{
  "model": "CTC audio transcriber",
  "dataset": "read English sentences (LibriTTS-R)",
  "train_examples": 15625,
  "gain_aug_db": 6,
  "n_mels": 80,
  "hop_length": 160,
  "input": "log_mel",
  "spec_augment": false,
  "win_length": 400,
  "tokenizer": "char",
  "vocab_size": 32,
  "arch": "quartznet",
  "norm": "batchnorm",
  "activation": "silu",
  "drop_path": 0.05,
  "depths": [2, 2, 3, 2],
  "kernel_size": 9,
  "stem": "single",
  "widths": [192, 288, 432, 640],
  "init": "orthogonal",
  "residual_init": "none",
  "optimizer": "soap",
  "beta2": 0.999,
  "lr": 0.0038,
  "beta1": 0.95,
  "shampoo_beta": 0.95,
  "eps": 1e-08,
  "precondition_frequency": 25,
  "max_precond_dim": 1536,
  "merge_dims": false,
  "one_sided": false,
  "adamw_lr_other_params": 0.001,
  "grad_clip": 3.0,
  "steps": 9100,
  "batch_size": 256,
  "epochs": 149.1,
  "lr_schedule": "wsd",
  "decay_fraction": 0.2,
  "final_lr_fraction": 0.01,
  "warmup_steps": 270,
  "weight_decay": 0.04,
  "adamw_weight_decay_other_params": 0.01
}
Rows from block 6, named by matrix and row number. Rows with one number belong to one channel. Each number is 128 + 32 x the weight over the matrix's rms, rounded and kept within 0 to 255. All counts start at 0.
# convs1: first pointwise conv (model.blocks.6.convs.1.weight, 432x432x1), inputs 288-431
# convs3: second pointwise conv (model.blocks.6.convs.3.weight, 432x432x1, transposed), outputs 288-431
convs1.176 [129 187  86  93  98 186  51 130 128  95  57  56  93 134 139 153 135  88 146  84 167 146 106  96 133 182 126 115 150 132 124 136 171 174 104 109  86 154 119 154  83  94 200 122 100 118 167 138 127  90 111 162 167 158 130 153  95 169 146 141  92 105  99 116 149 140 163 161 137 142 170 151 147 150  86 153 191 208 176 167  92 143 151 116 112 145 127 108 148 112 175 118  92 108 161 119 117 112 136  97 123 111 152 119 115 125 191 100 207  95 126 108 132 122 117 134 113 130 145 163 140 148 139 104 118  70 124 127 140 151 172 117 136 124 132  91 117 137 197  80  77 117 103 134]
convs3.176 [ 88 120  83 151 150 111 135 152 123 129 125 120 124 130 167 119 142  94 113 124 141 125 111 106  94 151 120 128 129 132 153 101 138  95 140 114 121 115 120 159 203 108 111 132  49 183 124  86 127  86 136 100  62 142 131 140 111 128 106  96 127  69 151 102 171 102 123 195 144 188 154  92 129 112 112 143 167 177 107 125 101 132 164 146 127 142 170 147 127 109 144  77 114  78 112 118 116 106  81 157 171 161 110  95 166 115  89 162 119 122 139 141 132 108 161 152 140 162 152 124  92 122  96  94 115 120 170  76  78 109 125 134 113 166 123 121 107 142 151 131 110  85  77  74]
convs1.177 [103 160 167  94  76 108 115 149 153 134  93 115 165 134  92 106 144  86 180  71 105 105 148  93 135 148  26 136 106 127 137 146 170 127 143 134 173 106 149 136 136 109 120 138 145 119 154 121 169 117  98  83 129 106 109  82  70 108  79 120  78 174 127 139 124 203 128 158 186 172  96 116 150  70  66  83  82 142 133 116 163 143 110 136 187 125 108 129  99 131  83  96  65 103 183 146 178 162 204 102 100  41  97 147 171 147 108 157 128 155 121 138 147 127 141 218 104 129 145  89  91 158  98 107 113 103 120 172 127  95 135 103  95  92 149 111 140 123 180 198 141 136 146 143]
convs3.177 [195 161 111 119 102  51 188  84  99  71 159 208 106 170  78  87 116 186 145 131 136 157 136 120 116 108 114 139  96 160 141 168 182 119 172 135 111 137 120 120 120  80 141 123 111 165 148 107 128 101 100 120 146 119 183 139 152 109 131 134 136 146 141 131 138 165 137 103 223 109 132 155 149 105 135 124 144 159 187 133 136 101 152 155 174 149 121 116 114  99 102  93 112 148 104 139  91 106 160  72 156  88  67 156  98 120 135 121  80 149 172  97  84 167 134 167 145 142 148 140 127 144 147 179 118 114  82 237  98 126 104 131  81 118 133 139 121  85 120 185 109  78 104 132]
convs1.178 [184  96 112 176 142 124 128  92 125 119  86 110  99  89 139 112 181 133 165 123  98 119  80  92 138 202 165 137  84 126 149 158 143 161 109 140 107 104  70 118 139 105  97 115 126 100 175 141 114 186 150 178 147 154 130 128 134 149 146 145 121 134 135  79 119 181 181  99 149 170 175 123 160 137 180  87 127 142 182 164  77 159 209 162 121 132  90 208 121 105  90 146 114  71 146  85  88 190 122 122  72 190 113 150 141 138 151 117 187 126 105 143 208  63 159 115 124 147 146 119 115 167 204 178 155 181 174 103 117 146 149 135 129 174 108  88 107 130 167 135 173 100 175 106]
convs3.178 [151 102 152  48  67 144 124 113  86  66 137 106 114  92 114 146 181 161 158 159 162 137  69 102  89 213 141 129 131 133 150 126 174 111 132 127 156 136 121 164 160  62  96 140 167 112 157  87  91 117 117 124 165 123 158  92 150  87 132 112  88  54 145  83  52 119 124 145 181 179 120 181  60 170 157 126  92 105 109 140  83 176 198 131 101 131  63 109 126 113  95 123 105  76 144 138 106 152 151 154  91 121  99 105 115  64  92 166  33 149 102  99 121 136 152 148 100 162 149 155  85 149 147  48 116 121 104 112 117 173 165 178  97 121  56 100  85 102 161 175 103 133  96 140]
convs1.179 [ 55 136 125  84 121 141 142 122 120  78 110 145  73 137 127 193 109 123 160 127 133 103 106 153 190 103  94 171 130 145 141 162  79 138 124  91  99 108 149 114 130 139 107 128 122 117 149 157 103 120 148 102 147 189 153 118 140 124 135 135  63 126 104 213 163 165 151  55  80 121 102 136 113 142 123 125 139 199 144 174 110 106  71 125 102 126 139 165 151 188  75 133  89 165 113 108 109 113 163 162 182 116  98 129  65 103 130 110 159 114 113 145 125 112 165 153 127 129 195 109  96 149 156 129 141  95  51 120 126 115 102 129 123  87 137 146  70  80  88 145 115 116  93 160]
convs3.179 [109 144  96 189 128 129 131 128  67  98 144 128 129 128 101 160 106 149 143 123 151 188  67  93 110 115 175  61  44  56 141 124  94 104 108 180 112 125 121 181 163 165  61 140  89  65 162 165  73 161 154 124 155 160 198 175 125 118 132 147 179 173 156 185 141 109 115 120 136 109 147 193 132 159 151 123 151 118 179 120 139 204 109 154 121 155  64 162  88 166 129 129 199 124 173 172 156 124  77 170 111 103 155 124 103 157 118 101  85 147 149  99 125  82 100 109  77 151 113 113 159 168 182 136 101 134 151 114 143 223  95 158 154 125  96 133 186 134 151 113 121 157 186 121]
convs1.180 [111 129 134 102 211 113 130  91 147 190 124 127 102  81 120 134 121  84 120 157 101  94  61 156 165  78 129  69 112 131 123 170  98 122 116 138 116  71 144  98 121  92 128 132  97 125  83 109 150 131  99 163 145 165 131 126 118 137 124 107  76  84 115 164 134 143 184 125 108 143 163 110  92 136 105 167 141  66 215 105 101 123  96 133  79 124  98 129  57 157 106 200 136 106 129 149 131 113 161 138 146  45 188 132 101 136 121  80 152 117 111 181 115 139  95  77 134 111 109 100 128 193 120  75  71 119 145 116  46 116 109 168  83 143 136 157 143 154 168 174 105 163 151 131]
convs3.180 [ 93 155 105 128 142 125 157 108 101  50 131 135  73 157 130 148  84 110 122  93 122 146 123 131 131 138 123 136  53 149 114 164 135 108 122 116  91 135 121 106  69 164 139 114 115 122 111  61 174  76 121 152 126 130 144 151 122 134 157 104 121  76 162  94 153 212 152  98 145 127 165 131 107 177 177 152 130 120 188 120 114  88 137 133 136 118 111 174 157 163  67  99 144 106  95 149 119  63 168 142 131 115  78 157 182 114 163 119 168 116 162  98 134 144 107 157  52 154 112 190 127  81 158  92 143 148 119 126 131 114  89 131 124  75 107 120 168 126  86 128 114  98 141 101]
convs1.181 [ 90 137 170  81 146 148 199 148 185 142 109 159  41 134 115 140 145 141 146 101 195 130  78 137 113 147 157  90 114  90 145 120 101 111 124 161 106 107 131 126 101 121  83 160 129 106 112 102 132 119 130 146 124 130 127  90 196  92  63 157 127 125 160  99 104 136 106  85 164  92 121 149 166 106 163 179  58 113  93  74 102 118 142  83  69 140 106 151  86 185 153  92 124 111 150  85 179 165  96 106 170  97 109  66 120 122 153  94 122 113 164 105 101 138 153 197 139 136  98 141  89 134 109  67 145 131 147  94 115 126 148  92 127 126  93 112 107 133 149 129  90 109 132  91]
convs3.181 [189 143 122 105 102 164 167 140  98 115 182 112 122 159 130 161 166 116 115 142  99 136 129 145 135 108  77 189 136  94  99  78  68  87  92 161 169 191 171  64 151  87 158 145 121 113 141 173 144  79 162 137 110  72 126 131 125 169  90 151 166  87 158 104 155  57  98 130 159  81 114 117 156 113 125 168 166 154 226 167  93  83 180 125 169 111 150 116  99 188 134 124 133 161 156 136 129 100 145 130 100 152 121 164  59 163 100 179 127 157  97 111 102 137 118 128 148 112 147 153 148 155 161 142 111 150 169 139  92 143 113 146  96 105  67 176 166 131 143 151 130 109 183 110]
convs1.182 [152 111 174 106 127  70  99 110 132 156 134 148  99 109 152 103  71 104  68 126  98 151 117 138  83  91  58 125 178 119 124 144 113  84 119 137 136 116 188 166 102  81 117 152  98 127 133 146  71 151  72 140  52 137  67 124 166 101 114  82  97  73 169 134 124 149 140  92  81 124  86 155 132 123 129 137  45 140  91  98 215 111 120 165  96 179 128 100  90 114  59 150  91  88 143 134 161 103 127 196 117 163 126 121 137 141  98 110 149  88  86 110 133 138 150 113 142 169 150 131 124 145 107 153  84 130 139 143 109  94 170 115 165 106 197 139  91 107  95 128 141 171 148 162]
convs3.182 [ 83  94  95 182 144 151 167  51 108  82  82 113  97 155  69 109 180 142  98  71 118  79  87  75 141 159 133 121  64  93 178  96  85 172 108  75 121 134 185 118 129 181 129 157  55 107 147 140 154 113 180 130 192 131 142 178 118 120  81 148 111 129  83 105 164 130 159 129 155 127 136  74 138 100 102 137  42 137  64 153 154 106 116 108 129 125  76 109  95 118 127 151 160 130 104 125  97 163 131 128 202 163 122 160  93 136  83 103 112  77 116  93 172 112 171 122 137 145 161  64  69 112 117  60 115 116 118 108  76 105 189 140 135 162  61 117 103 137  92 114 135 106 128 118]
convs1.183 [146  98 140 145 138 113 110 115 100 147 119 150 120  98 120 104 113 115 122 117 130 103  96 157  90 138 116 114  81  76 162 136  36 166 152 141  97 111 135 153 230 145 156 122 160 103  70 155 129 152  97 174 123  72  95 156  90 158 130 111 120 141 157 139  86 119 175  79 156 113 124 163 133 140  85 100 136 164  54 156 162 124 127 120 104 123  98  84 227  86 125 141 134 131 106 123 113 107 136 123 123 134 111 104 120 109 113 149 116 120 147 121 108  73 168 110  99 165 122 123 141 155 166 124 182 165  72 125 155 148 162 111 148 120 155  77 179 177 155 124 103 142 165 117]
convs3.183 [143 110  99 118  78 121 117 113 127 146 208 123 161 130  15  99  91 114 110  97 107  93  57 137 120  99 122 188  83  55 106 130  80 107 145 154 153 124 174 133 125 113 175 188 189 154 133  96  82 109 130 174 150 195  82 160 157  99 103 131  78 140 121 137 112 132 161 166 114 122 135 168 164  75 158  71 136 183  99 128 135 142  89  97 107 113 138 167 124 157 150 150  71  81 104 164 131 154 181 152 125 109 127 207 131 186 180 102 166 124 103 155 155 120 151 158 107 101 157 130 143 165 134 133 162 142 155  88 116 171 165 119 130 130 123 148 123 129  98 164 164 118 150 112]
convs1.184 [142 107  98 131 156 158 168 105 172  98 170 149  96 107 117 120 157  71 114 111  96 113  68 128 155 139 123 126 102 103 134 103  97 115 120 151  81 158 152  77 131  98 143 125  74 151 141 159 121 160 102 129  94 168 134 155 117 115 112 110 181 115 119 118 120  92  98 134 122 171 100 111 212 155 123 139 176 120 151 136 122 176 133  82  88 117 108 157 174 122 129 114  75 112  73 136 195 213  86 137 148 146 184 122 126 106 179 111 161 206 143 112 158 114 148 160  86 110 119 122  76  93 198 107 118 133 155 144 160  99  89 119 136 117 224 130 109 156 133 157 125  90 135 169]
convs3.184 [110 143 137 146  71 124 149 187  64 111 165  97 115  99 130  82 108 123 124  95  75 137  61 113 145 170  99  99 133 115 145 210  99 152 129  87  93 138 106 176 143 101 123 118 111 162 166 170 110 101 119 138 138 177 139 161 131 126 128 102 188 121 168  87 148 126 118 158 176 127 164 115 167 120 110 148  64 151 119 155 163  97 130 148 109 149 141  82  67  92 102 104 109  98 116 116 138 138 140  89 149 143 138 137 112 185 177 138 180 171 124 180 132  82 189 128 110 143 167 167 111 115 136 129 156 119 119 137  99 110 112 129 165 166 138 151 146 169  99  94 168  97 149 107]
convs1.185 [ 98 167  64 102  91 138 141 125 169 133 109 161 115  87 142  34 103 120 107 142  61 186 124 123 129  95  97 100 171  90 114 171 189 159 128 129  76 150  78 144 148 181 120 133 106 109 135  79 164  36  88 145 170 127 135  76 165 109 125 159 157 100 109 119 133 196 145 156 129 138 147 136  92 189 137  88 124 161 132 152 135 108  80 137 106 113  65 191  99 127 116 125 106  93 160 110  97 191 114 130  66 105  87 153 133 131 102 118 159 148 138  58  87 102 128 118 104 144  80 106  86 119 123 103 112 114 138 151 109 106 137 112 146 142  77 130 104  73 125 108  92 134 161 131]
convs3.185 [186 101 128 150 195 144 132 132 112 171 130 179 123 130 206 161 125 137 163 130 153 110 126 166 143  95 146 125 138 129 115  98 190  76 134  85 137 171 122 149 109 183 135 108 107 113 107  72 121 161 135 161 114 154 148  93 134 155 136 102 152 144  96 133 168 119 145 103 138  95 115  71  74 128 156 155 107  98  87 145 135 126 101 158 160 121 143 107 155 131 137 120  92 120 129 148 135 128 105 145  90 188 145 103  97 111 128 139  93 168 148 121  89 132 129 134  80 126 186 124 122 194 115 101 145  90 139 145 159 162 110 106 157 132 129 151 161 106  78 141 111 124 152 150]
convs1.186 [164 125 119 126 129 122 114 116 135 124  95 102 120  53 121 142 146 116 146 113 119 110 182 144 113 113 126 111 136 143 160 172 159  78  80 178 156 112  80 103 120  94 149 154 119 135 127  76 132 100 126 164 155 165 188 126 116  95 165  82 127 111 107 122 141  91 134 152  46 113 162 115  81 178  94  67 105 101 106 100  97 147 106 159  78 132  78  96 155 135 117 153 114 156  92 124  89 195  90 117 155 167 135 139 123 118 102 143  96 136 137 104 136 130 137 103 141 118 122 111 108 136 117 169 173 130 143 149 169 128 144 166 177 168 131 149 111 150 102 195 117  61 128 100]
convs3.186 [137 123 128  68 126 131 160 166 128 163 115  90 153  83 124 129 141 137 184 138 131 143  65 159 138 124 141  54 159  85 171 121 113 157  82 126 145 135 110 144 156  82  53 161 108 147 139 159 147 157 156  74 148 151  71 150 111 146 163 113 173  84 121 118 142 146 124 183 220 164 157 133 123 159 145 122 127 135 146  71 141 124  47 118 142 134  39 116 153  77 105 133 147 144 161 118 205 152 144 110  80 136 160 168 164  84 166  94 116  74 137 112  81 151 132 193 127 123 144 124 143 112 143 125 155  81 146 154  99 196 109 138 125 154 136 149 123 168 122  63 150 138  91 144]
convs1.187 [118 143  84 114 112 179 107 168 192 129 165 109 138 142  62  98 174 175  84 118 153 107 146 150 172 160  96  71 169 152 105 105 103 149 121 152 129 138 114 208 130 143 125  80 110 132 120 106 119  92 138 133 130 138 119  80 137 134  27  73 150 126 162 153 203 145 124 125 143  95 148 130 148 123 122 173 143 147 121 123 108  81  74 115 146 112 121 183 189 115 118  84 125 128 117 153 166 132 101 143  87 132 104 132 106 141 120 104 121 145 151 117 102 169 135 149  96 184 114 110  99  67  99 145 149 167 160 105 142 115 103 136 158 152 104 154 154 116 193 148 152 181 109 138]
convs3.187 [ 77  95 146 125 126  73 181 129 167  79 155 164 154 135 124  92 105 162 134 106 105 151 132 147 168 139 151 163 160 176 118 137 134 153 181  80 176  81 166 147 115 152 158  90 102 136 131 206 149 116 160  83 132 120 128 128 161 135 144 198 168 112  83 130  82 110 122  56 179 167 148 101 116  90 158 173 111 162 127 148 193 202  98  55 133 124 161  80 122 200  79 196 228 139 112 151  56 178 147 131 150 164  99 148 126  90 153 156 102 201 120  65  92 138 122 118 113 121 112  86 128 118 166 140 123 154 104 152 113 150 106 152 103 121  81 122 103 145 176 169 134 158 142 163]
convs1.188 [144  69 126 132 180 120 132 136 150 140 122  72  88  89  78 137  97 186  66 133 209 133 164 183 132  87 177 194  63 129 147  89 133 121 166 107 138 159 119 151 152  69 110 130 109 143 152  90 110 128  85 138 102  95 109 172 136 105 170 133 132 151 120 137 132 113  77 131 178 157 133 146  88 140 137 102 155 159 165 194 184 127 130 116  89 120  78 105 112  90 137 130 154 180  40 113 145 164 123 157 126  70 136 157 107 123 134 103  84 152 128 108 146 112 159 160 134 130 158 136 153 109 111  72 141 169 121 129 136 108 149 119 132 133 180 154 150 183 163 164 127  74  64 186]
convs3.188 [181 134  82  39 140 110 161 137 109 108 138 144  71 184 177 134 118 181 114 106 133 120 126 155 116 127 138 136 116 152 147 133  90 137 114 131 128 146 100 164  92 144 142 128 134  92 131 116 144  89 120 221  72 165 107 170 155 120 131 107 123  72 131 149 121  76 180 138  97 169 167 144  92 105 164  98  99 127 139 144 160  91 115  59  99 133  86 150 125 135 105  96 161 107  82 134  92 141 110 182 137  57 134 105  48 151 106 160  56 120 151 119 100 178 149  84  73 153 161 103  97 133 114 107 106  77 114 135 178 114 128 171 103 126 132 122  69 108 124 173 129 109  89 128]
convs1.189 [156 162 146 110 200  81 137 165  96 112 104 130 130 171  96 156 130 186 175 168 148 144 176  83 136 171 100 222 201 118 128 156 176 183 185 150  62 117 107 129  99  78  89 117  79 132 152 135 113 122  95 125 134 135 125 137 123  83 154 129 137 178 135 106  55 120 105 104 155 165 138 135 133 109 155 104 164  97 141 142 172 153  74 112  99  78  92 189 186  99 158 127 111 158 137  92  95 126  86  79 156  55  89 105 126 105 115  92 130 121 134  82 130 138 127 161 159  99  78  99 155 144 160 148 100 129 118  95 161 135 141 138  96 158 143 135  98 138 137 148 159 141 111 169]
convs3.189 [176 117 125 118  90 137 108 132  87 121 115 135 144  94 157 168 199 141 127  92 156 149 119 146 155  89 143 146 138 125 154 163 123 136 152 176  71 171 119 189  70 118 140  71  84 126 167  54 119 150 135 146 113  89 138  95 151 127 155 114 116  95 132 138 111 155  99 123 154  86 166 116 129 161 155 154 139 145 123 116 143 126 123 132 119 100 162 108 231 141 125 144  78  93 109 163 127 149 115  89 139 103 114 109 100 103 164 133 179 107 121 150 192 105  89  63 142 159 139  96 134 131 138 143 128  92  97 131 152  88 151  84  82  82 101 111 142 208 137 160 170  84 122  81]
convs1.190 [170  59 140 163 129 146 148 164 139 131  74 156 118 163 131 126 135 110  94 137  68 132 114  78 175 141 134 135 145 192  79 153 150 196 154  88 109 108 161 116 151 139 124 162 142  87 131 121 133  29  94 100 132 138 142 135 116 110  62 118  85 189 105 165  77 118 113 148 107 182 145 143 129 144 134 113 144  73 174 138 147 116 154 118 101 134  98  39 134 148 159 151 151 145 137 159 114  89 104 130 152 136 114  99  88 154 107 109 120 116 133 183 151  98  92 127 127 136 123 131 149 154 144 154 116 118  81 128 143  80 127 158 148 149  72 169 177 158 119 162 135  83 137 160]
convs3.190 [120  82 117 110 147 163 153 130 123 157 116 199  99 118  92 123 121 154 163 103 144 149 120  99 114  91 177 134 121 122 159  89 131  98 105 108 157 120 108 115 114 103 106 141 107 144  88 187 112  95 119 115 131 162  77 105 117 149 156 173 175 133  79 143 105  21 142  98 162  90  98  86  81 112 159 173 185  90 125 139 110  87 122 143 163 112 118 119  83 171 127 100 103 106 126 150 140 172  96 110 173 117 113  94 126  88 134 144 199 127 199 147 106 132 139 124 104 103  99 107 125 120  91  86 113 136 140 197 132  33 123  94  96 126 143 175 137 123 124 131 154 184 131 162]
convs1.191 [146 184 109 112  48  98 167 136 124 157 145 103 157 125 128 142 167 125 114 135 131 151 122 192 151 135 143 148 131 120 166 147  77 107 124 169 127 102  94 155  97  75 139 111  90 130  88 125 131 133 127 105 177 148  80 111 160  92 103 139 118 113 102 104 142 104 189 102 139 131  89 134 156  72 132 125 126 113 133 149 139  98  84 100 103  95 145 128 110 115 127 120 112 111  63 142 127 114 128  51 106 133 133  94 118 100 110 116 130  99 122 123 133 151  78 183 126 125 140 168  47 187  91 139 141 127  58 173  82 130 182  99 141  63 181 108 139 104 142 127 140 131 119  88]
convs3.191 [158 160 121 200 113 159 142 109  75 187 123 168 165 142 159 170 117 138 113 159 136  85 128 161 138 150 182 204 151 103 173  67 180 117  77 140 133  75 177 132  96 135  60 166  96 118 146 140 112  81  94 166 176 126 138 132 164 120 111  94 144 104 133  94 119 119 120 141 123 112  95 157 142 135  74  57 111  93 205 179 160 130 163 142 107 103  51  86 145 100 111  98  73 167  88  77  82 158 151 122 213 148  97  89 137 132 149 116 122 150 150 123 145 143 166 106 138 106  83 165 115 177 201 135 101 150 120 127  93  72 132 100 172 167 126  97 107 176 131 105 101 107 121 104]
convs1.192 [103 164 145  36 173 156 152 198 211 141 177 147 113  69 107  96 144 128  91 108  92 134 166 184 152 106 135  96 110 157 170 114  78 112 108 135 107  81 143 125 127 188 133 120 196 143 124 159  58  95 146 153 118 117 162 109 176 199 161 117 137 140 113  94  76  93 127  94 132 127 145  85 167 115  87 120  83  90 157 134 113 113  57  87 162 135 128 112 155  94  64 125 160 131 129  99 145  62 131 101 169 131 171 159 103 157 121 136 152 143 131 136 145 118 124 143  90  99 135 132 184 110 145 119 127  96 107 129 189 174  90 127 115 163 100 121 116 171 162 128  67  92 153  68]
convs3.192 [116 141 118  57 147 126 159 139 126  99 120 157 112 174 106 121 129 146  89 134 138 138 114 139 122 104 132 126 126 106  99  64 153  61 117 153 158 103 162 146 138 132 143  49  61 121 106 108 135 125  93 120 142 135 119  98 148 122  99 138 122 120 104 124 100 134 105 133 182  85 154 119 172 105  83 160 115 130 156 161 180 118 194  93 110 117 155 135  83 101 132 135 131 251 146 132 141 114 148 132 134 175 151 104  93 174 107 147 160 150 153 171 118 104 116 101 167  73 160 131  88  82 168 111 157 125 137 105 123  74 144 151 155 141  25 159 164  99 133 168  75 167 113 134]
convs1.193 [135 153 140 132 109 131 126 108 141  96 146 109  91  93 128 143 116 100 174 146 167 179 158 114  63  91 141 110  81 212 136 165  94 100 128  97 111 133  97  93 129 141 138  87 131 102  96  90 108  96 134 141 134 147 207 169 140 158 118 140 102 148 173 130 153 104 102 137 142 102  97 110 189 158 152 115 128  98 176 110 170 123 162 107 139 169 142 131 141 134 116 109 101 125  93 108  97 140 106 120 161 226 138 167 176 117 111  58 176 178 152 157 159 172  54  88 138 160 105  97 123 133 102  46 173 180 134 110 140 154 114 127 142 103 112 143 146 103 121 159  98  81 101 107]
convs3.193 [ 49 102 155 177 137 151 137 189 121 110 187  99 123 180 104  76 115 148 170 136 173 153  73 169 102 142 138 125  95 179 130 142 166 132 108  98 102 172 131 111 133 109 109  88 126 149  91 125 113 141  91 133 148  71 145 153 112 179 132 211 141 112 114 139 115 135  70 152  88  98 116  83 138 125 110 164 101 156 117 180 121 159  97 146 136 106 199 105 132  95  98 128 133 139  89 194 145 145 142 133 121 152 149 139  84  98 179 110 118 109 132 168  84 103 125 165  93 119 114 128 119  75 118 107 127  60 102  97 131 128 178 162  89 157 107 191 132 149 128 141  80 151 153 150]
convs1.194 [ 72 118 136 175 108 137 129 113 122 149 137 143  71 100 151 110  86  79  61  93  92 153 118 149 108  99 118  93 119 145 153 141 133  99 136 184 141 110  83 134 154 122 145 155 159  96  78  64  97 157 118 176 119 178 133 114 135 124 160 154 115 159 158 126 109 142 103 168 205 141 134 101  75  91 153  92 142 113 133 139 133 131 100  92 128  96 101  60 109 155 135  81 151 148 153 152 108 135 145 115 107 188 128  83 140 126 118 121  92 217 138  84 160  86 128 158 121 172 111 147 164 153 133 103 168 199 138  44 179 146 149 152  95 117 171  92 154 148 138 128  38 158 111 122]
convs3.194 [101 125 106  70 113 148  99 139 171 161 100 166 139 129 146  97 145 158 152 182 103 136 150 141 137  94 133 113 126 130  81  96 108 165 133  85 139 131 140 102  80 125 116 130 120 107 138 172 139 148 116 139 168 149 164  95 146 104 105 152 136 108 121 179  84 122 112 196 167  85 115 167 125 174 157 109  96 110 158  91 126  99 145 105 110 151 143 124 147 177 101  94 115 129 102 141 203 171 186  55 159 131  87 135 137 174 108  94 114 101 138 154 111 183 108 140 139 153 153 119 178  99 132 150 140 110  95 194 101 126 182 146 127  89 158 193  86 163 203  35  71 128 136  89]
convs1.195 [167 145 121 177  58 151 150 105 123 136  86 135 131 101  82  71 119 134 116  89 136 102 126 130 133 105 146  74 146 153  99 142 123  93 121 146 155 158 161 120 173 108 118 113 155 169 107 145 143  52 100 109 170 159  90 113 138 160 200 190 136 142  66 112  61 135 175 142 119 127 127 162 146  96 141  90 137 160  80 162  75 143 122 114 100 159 114 164 128 103  99 105 103 121 132 129 159 170 126 134 147 128 153 140  86 121 135 176 114  73 156  60 116  94 152  81 161 153  92 172  92 131  73  85 102 104 116 111  60 126  31  89 129  58 184 111 110  80  93 109 106 123  97 117]
convs3.195 [ 97  81 133 161 141 122 111  88 132 134 121 140 148 162 110 111  97 161 151 159  69 129 165 164 132 181 201 154 147 237  96 127 125 201 145 116 136  56 162 141 121  50 155 146 102 137 110 134 127 129 104 138 180 145 151 111 139 140 147  98 109 197 176  99 128 142 173  86 211 168 139 148 168 160  87 110 145 180 112 128 158 100 170  86 203  98 129 144 135  27 184  93 130  63 123 111  78 120 152 128  50 153 117 143 167 148 144 111 162 176  91 122 112 186 102  92  92 120  82 148 142 177  87 162 119 136 110 114  78 110 129 148 109 128  72 145 119 122 129 150 103 139 158  81]
convs1.196 [ 97 160 145 172 132 105 116 141 150 161 143 113  82 128 118 116 146 143 128  88 135  99 135  78 162  95 172 157 151 118 140 148 135 164  83 147 127 140 169 139 109 121 104  88 124  57 135 170 111  97 106 159 191 148  51 158 121 134 131 147  76  92 119  97 130 123 193   5 121 134  80 188 130  86 115  64 115 131 149  91  53 127 169 184 163 154 168 139 148 124 105 139 102 118 120 181  91 108 147 139 132 128 107 162 129  86  98 147 172 104 105 116 133 115 130 103 118 166 118 163 140 172 152 126 106 114  84 112 140 120 125 126 108 149  81 166 104 145 104 131 142 107 157 104]
convs3.196 [136  99 150 124 158 166 100 187 142 141 124 143 156 139 102 170 122 120 121 103 148 104 123 111 145  79 126 109  86 107 120 132 181 147 123 154 157  82 114 176 168 164 175 152 135 142 152 114 130 140 171 114  91 129 134  85  91  91 113 201 118  87 133 116  81  74  92 159 108 110 130 128 182  63 139 187 137 137 108 115 167 134 120 156 193 160 133 137 146 114 168 101 133 141 148  85 130 107 159 115 143 102  90 188 158 150 128 174  69 163 144 128 154 119 119 184 170 125 154  96 166  53  97 110  65 104 109 130  63 124 127 164 122 124 155 145 171 125 112 138 179 104 122 135]
convs1.197 [130  97  99 135 139 119 143  70 119  65 113  99  97 194 141  71 118 190 101  82  95 118 163 112 130 171 103 126 139 185 150  97  65  98 113 157  99 148  65 156 117  92  40 151 115 137 157  87 128 163 162  44  98 183 101 106 150 148  84 147 140 140  54 140 135 108 144 158 158 149 143  82 161 127 129 135 102 170 199 117 132 120 120 163  95  94 117 153  79 156 145 124 172 132 155 182 109 142  83  65 149 137 138 115 154 116 126  69 174  57 130 124 161 140 126 145 128 201 103 103 162  99 183 166 102 136 139 127 154  49  91 182 188 138 187 173 150 156 101 115 132  65 116 135]
convs3.197 [ 77 143 161 169 104 161 158 141 124 186 125 182 176 131  94 169 138  95 132 151 166  84 172 104 134 142 172 169  75 126 146 114 131 112 123 123  94  92 226 157 112 122  55 164 137 189  80 157 138 110 146 150 122 126 155  96 159  77 113 153 160 158 131  98 159 136 144 180 148  75 185 139 155  83 131 143 135 109 168 139  43 113 147 117 126 135 132 163 118  79 113 141  72  75 147 116 140  96 105 170 134  68 131 187 128 120 133 153 109 170 166 104  79 117 121 142 145 120  75  98 115 115 117 117 163 166 181 143  97 109 164 127 101 175 172 112 142 118 103 136  69 118  70 131]
convs1.198 [164  82 160 106 120  71 121 135 159 165 127  89 156 163 148 161 139 120  76 129 209 190 127 136  48 125 101  80 198 153 151 129 176 115 140 167 148 101 165 122 115 154  93 181 113 115 128 118  89 188 132  25 119 127 138 152 116 103 128  97  97 130 141 156 131 116 102 113 115 131 109  76 147 112 126 111 121 197 134 142 156  79  99 146 114 182 165 122  94 137 169  96 144 145 147  91 156  96 151 121 131  89 118 128  81 139 174  81 160 143 137 121  74 105  88 152 128 130 169 138 132  85 169 105 126  95 169 140 124  96 134 146  97 155 110 105 124 183 179 129 109 100 165 147]
convs3.198 [133 127 108 117  96 119 123 128 172 128 112 160 125 121 138  82 128 100  98  94  65 139  96 131 135 127 173  67 137 113 148 168 129 129 136 133 115  85  68 167 153 132 166 117 163 137 112  80 153  76 123 155 100 128 119 113 108 119 113  82 199 130 186 110 151 141 127 115 121 111  86 100 104 123 164 122 101  76  74 124 192 145  96  94 146 126 120 117 179  85 111 176 124 157  80 122 114 125  59  90  66 164 155 196 178 177 169 107 100 140  44 174  93 103 199  60 130 169  84 111 150 155 143  90  86 121 140 156 110  86 116 124 163 104 163  48 138  97 103 120 158 179 151 140]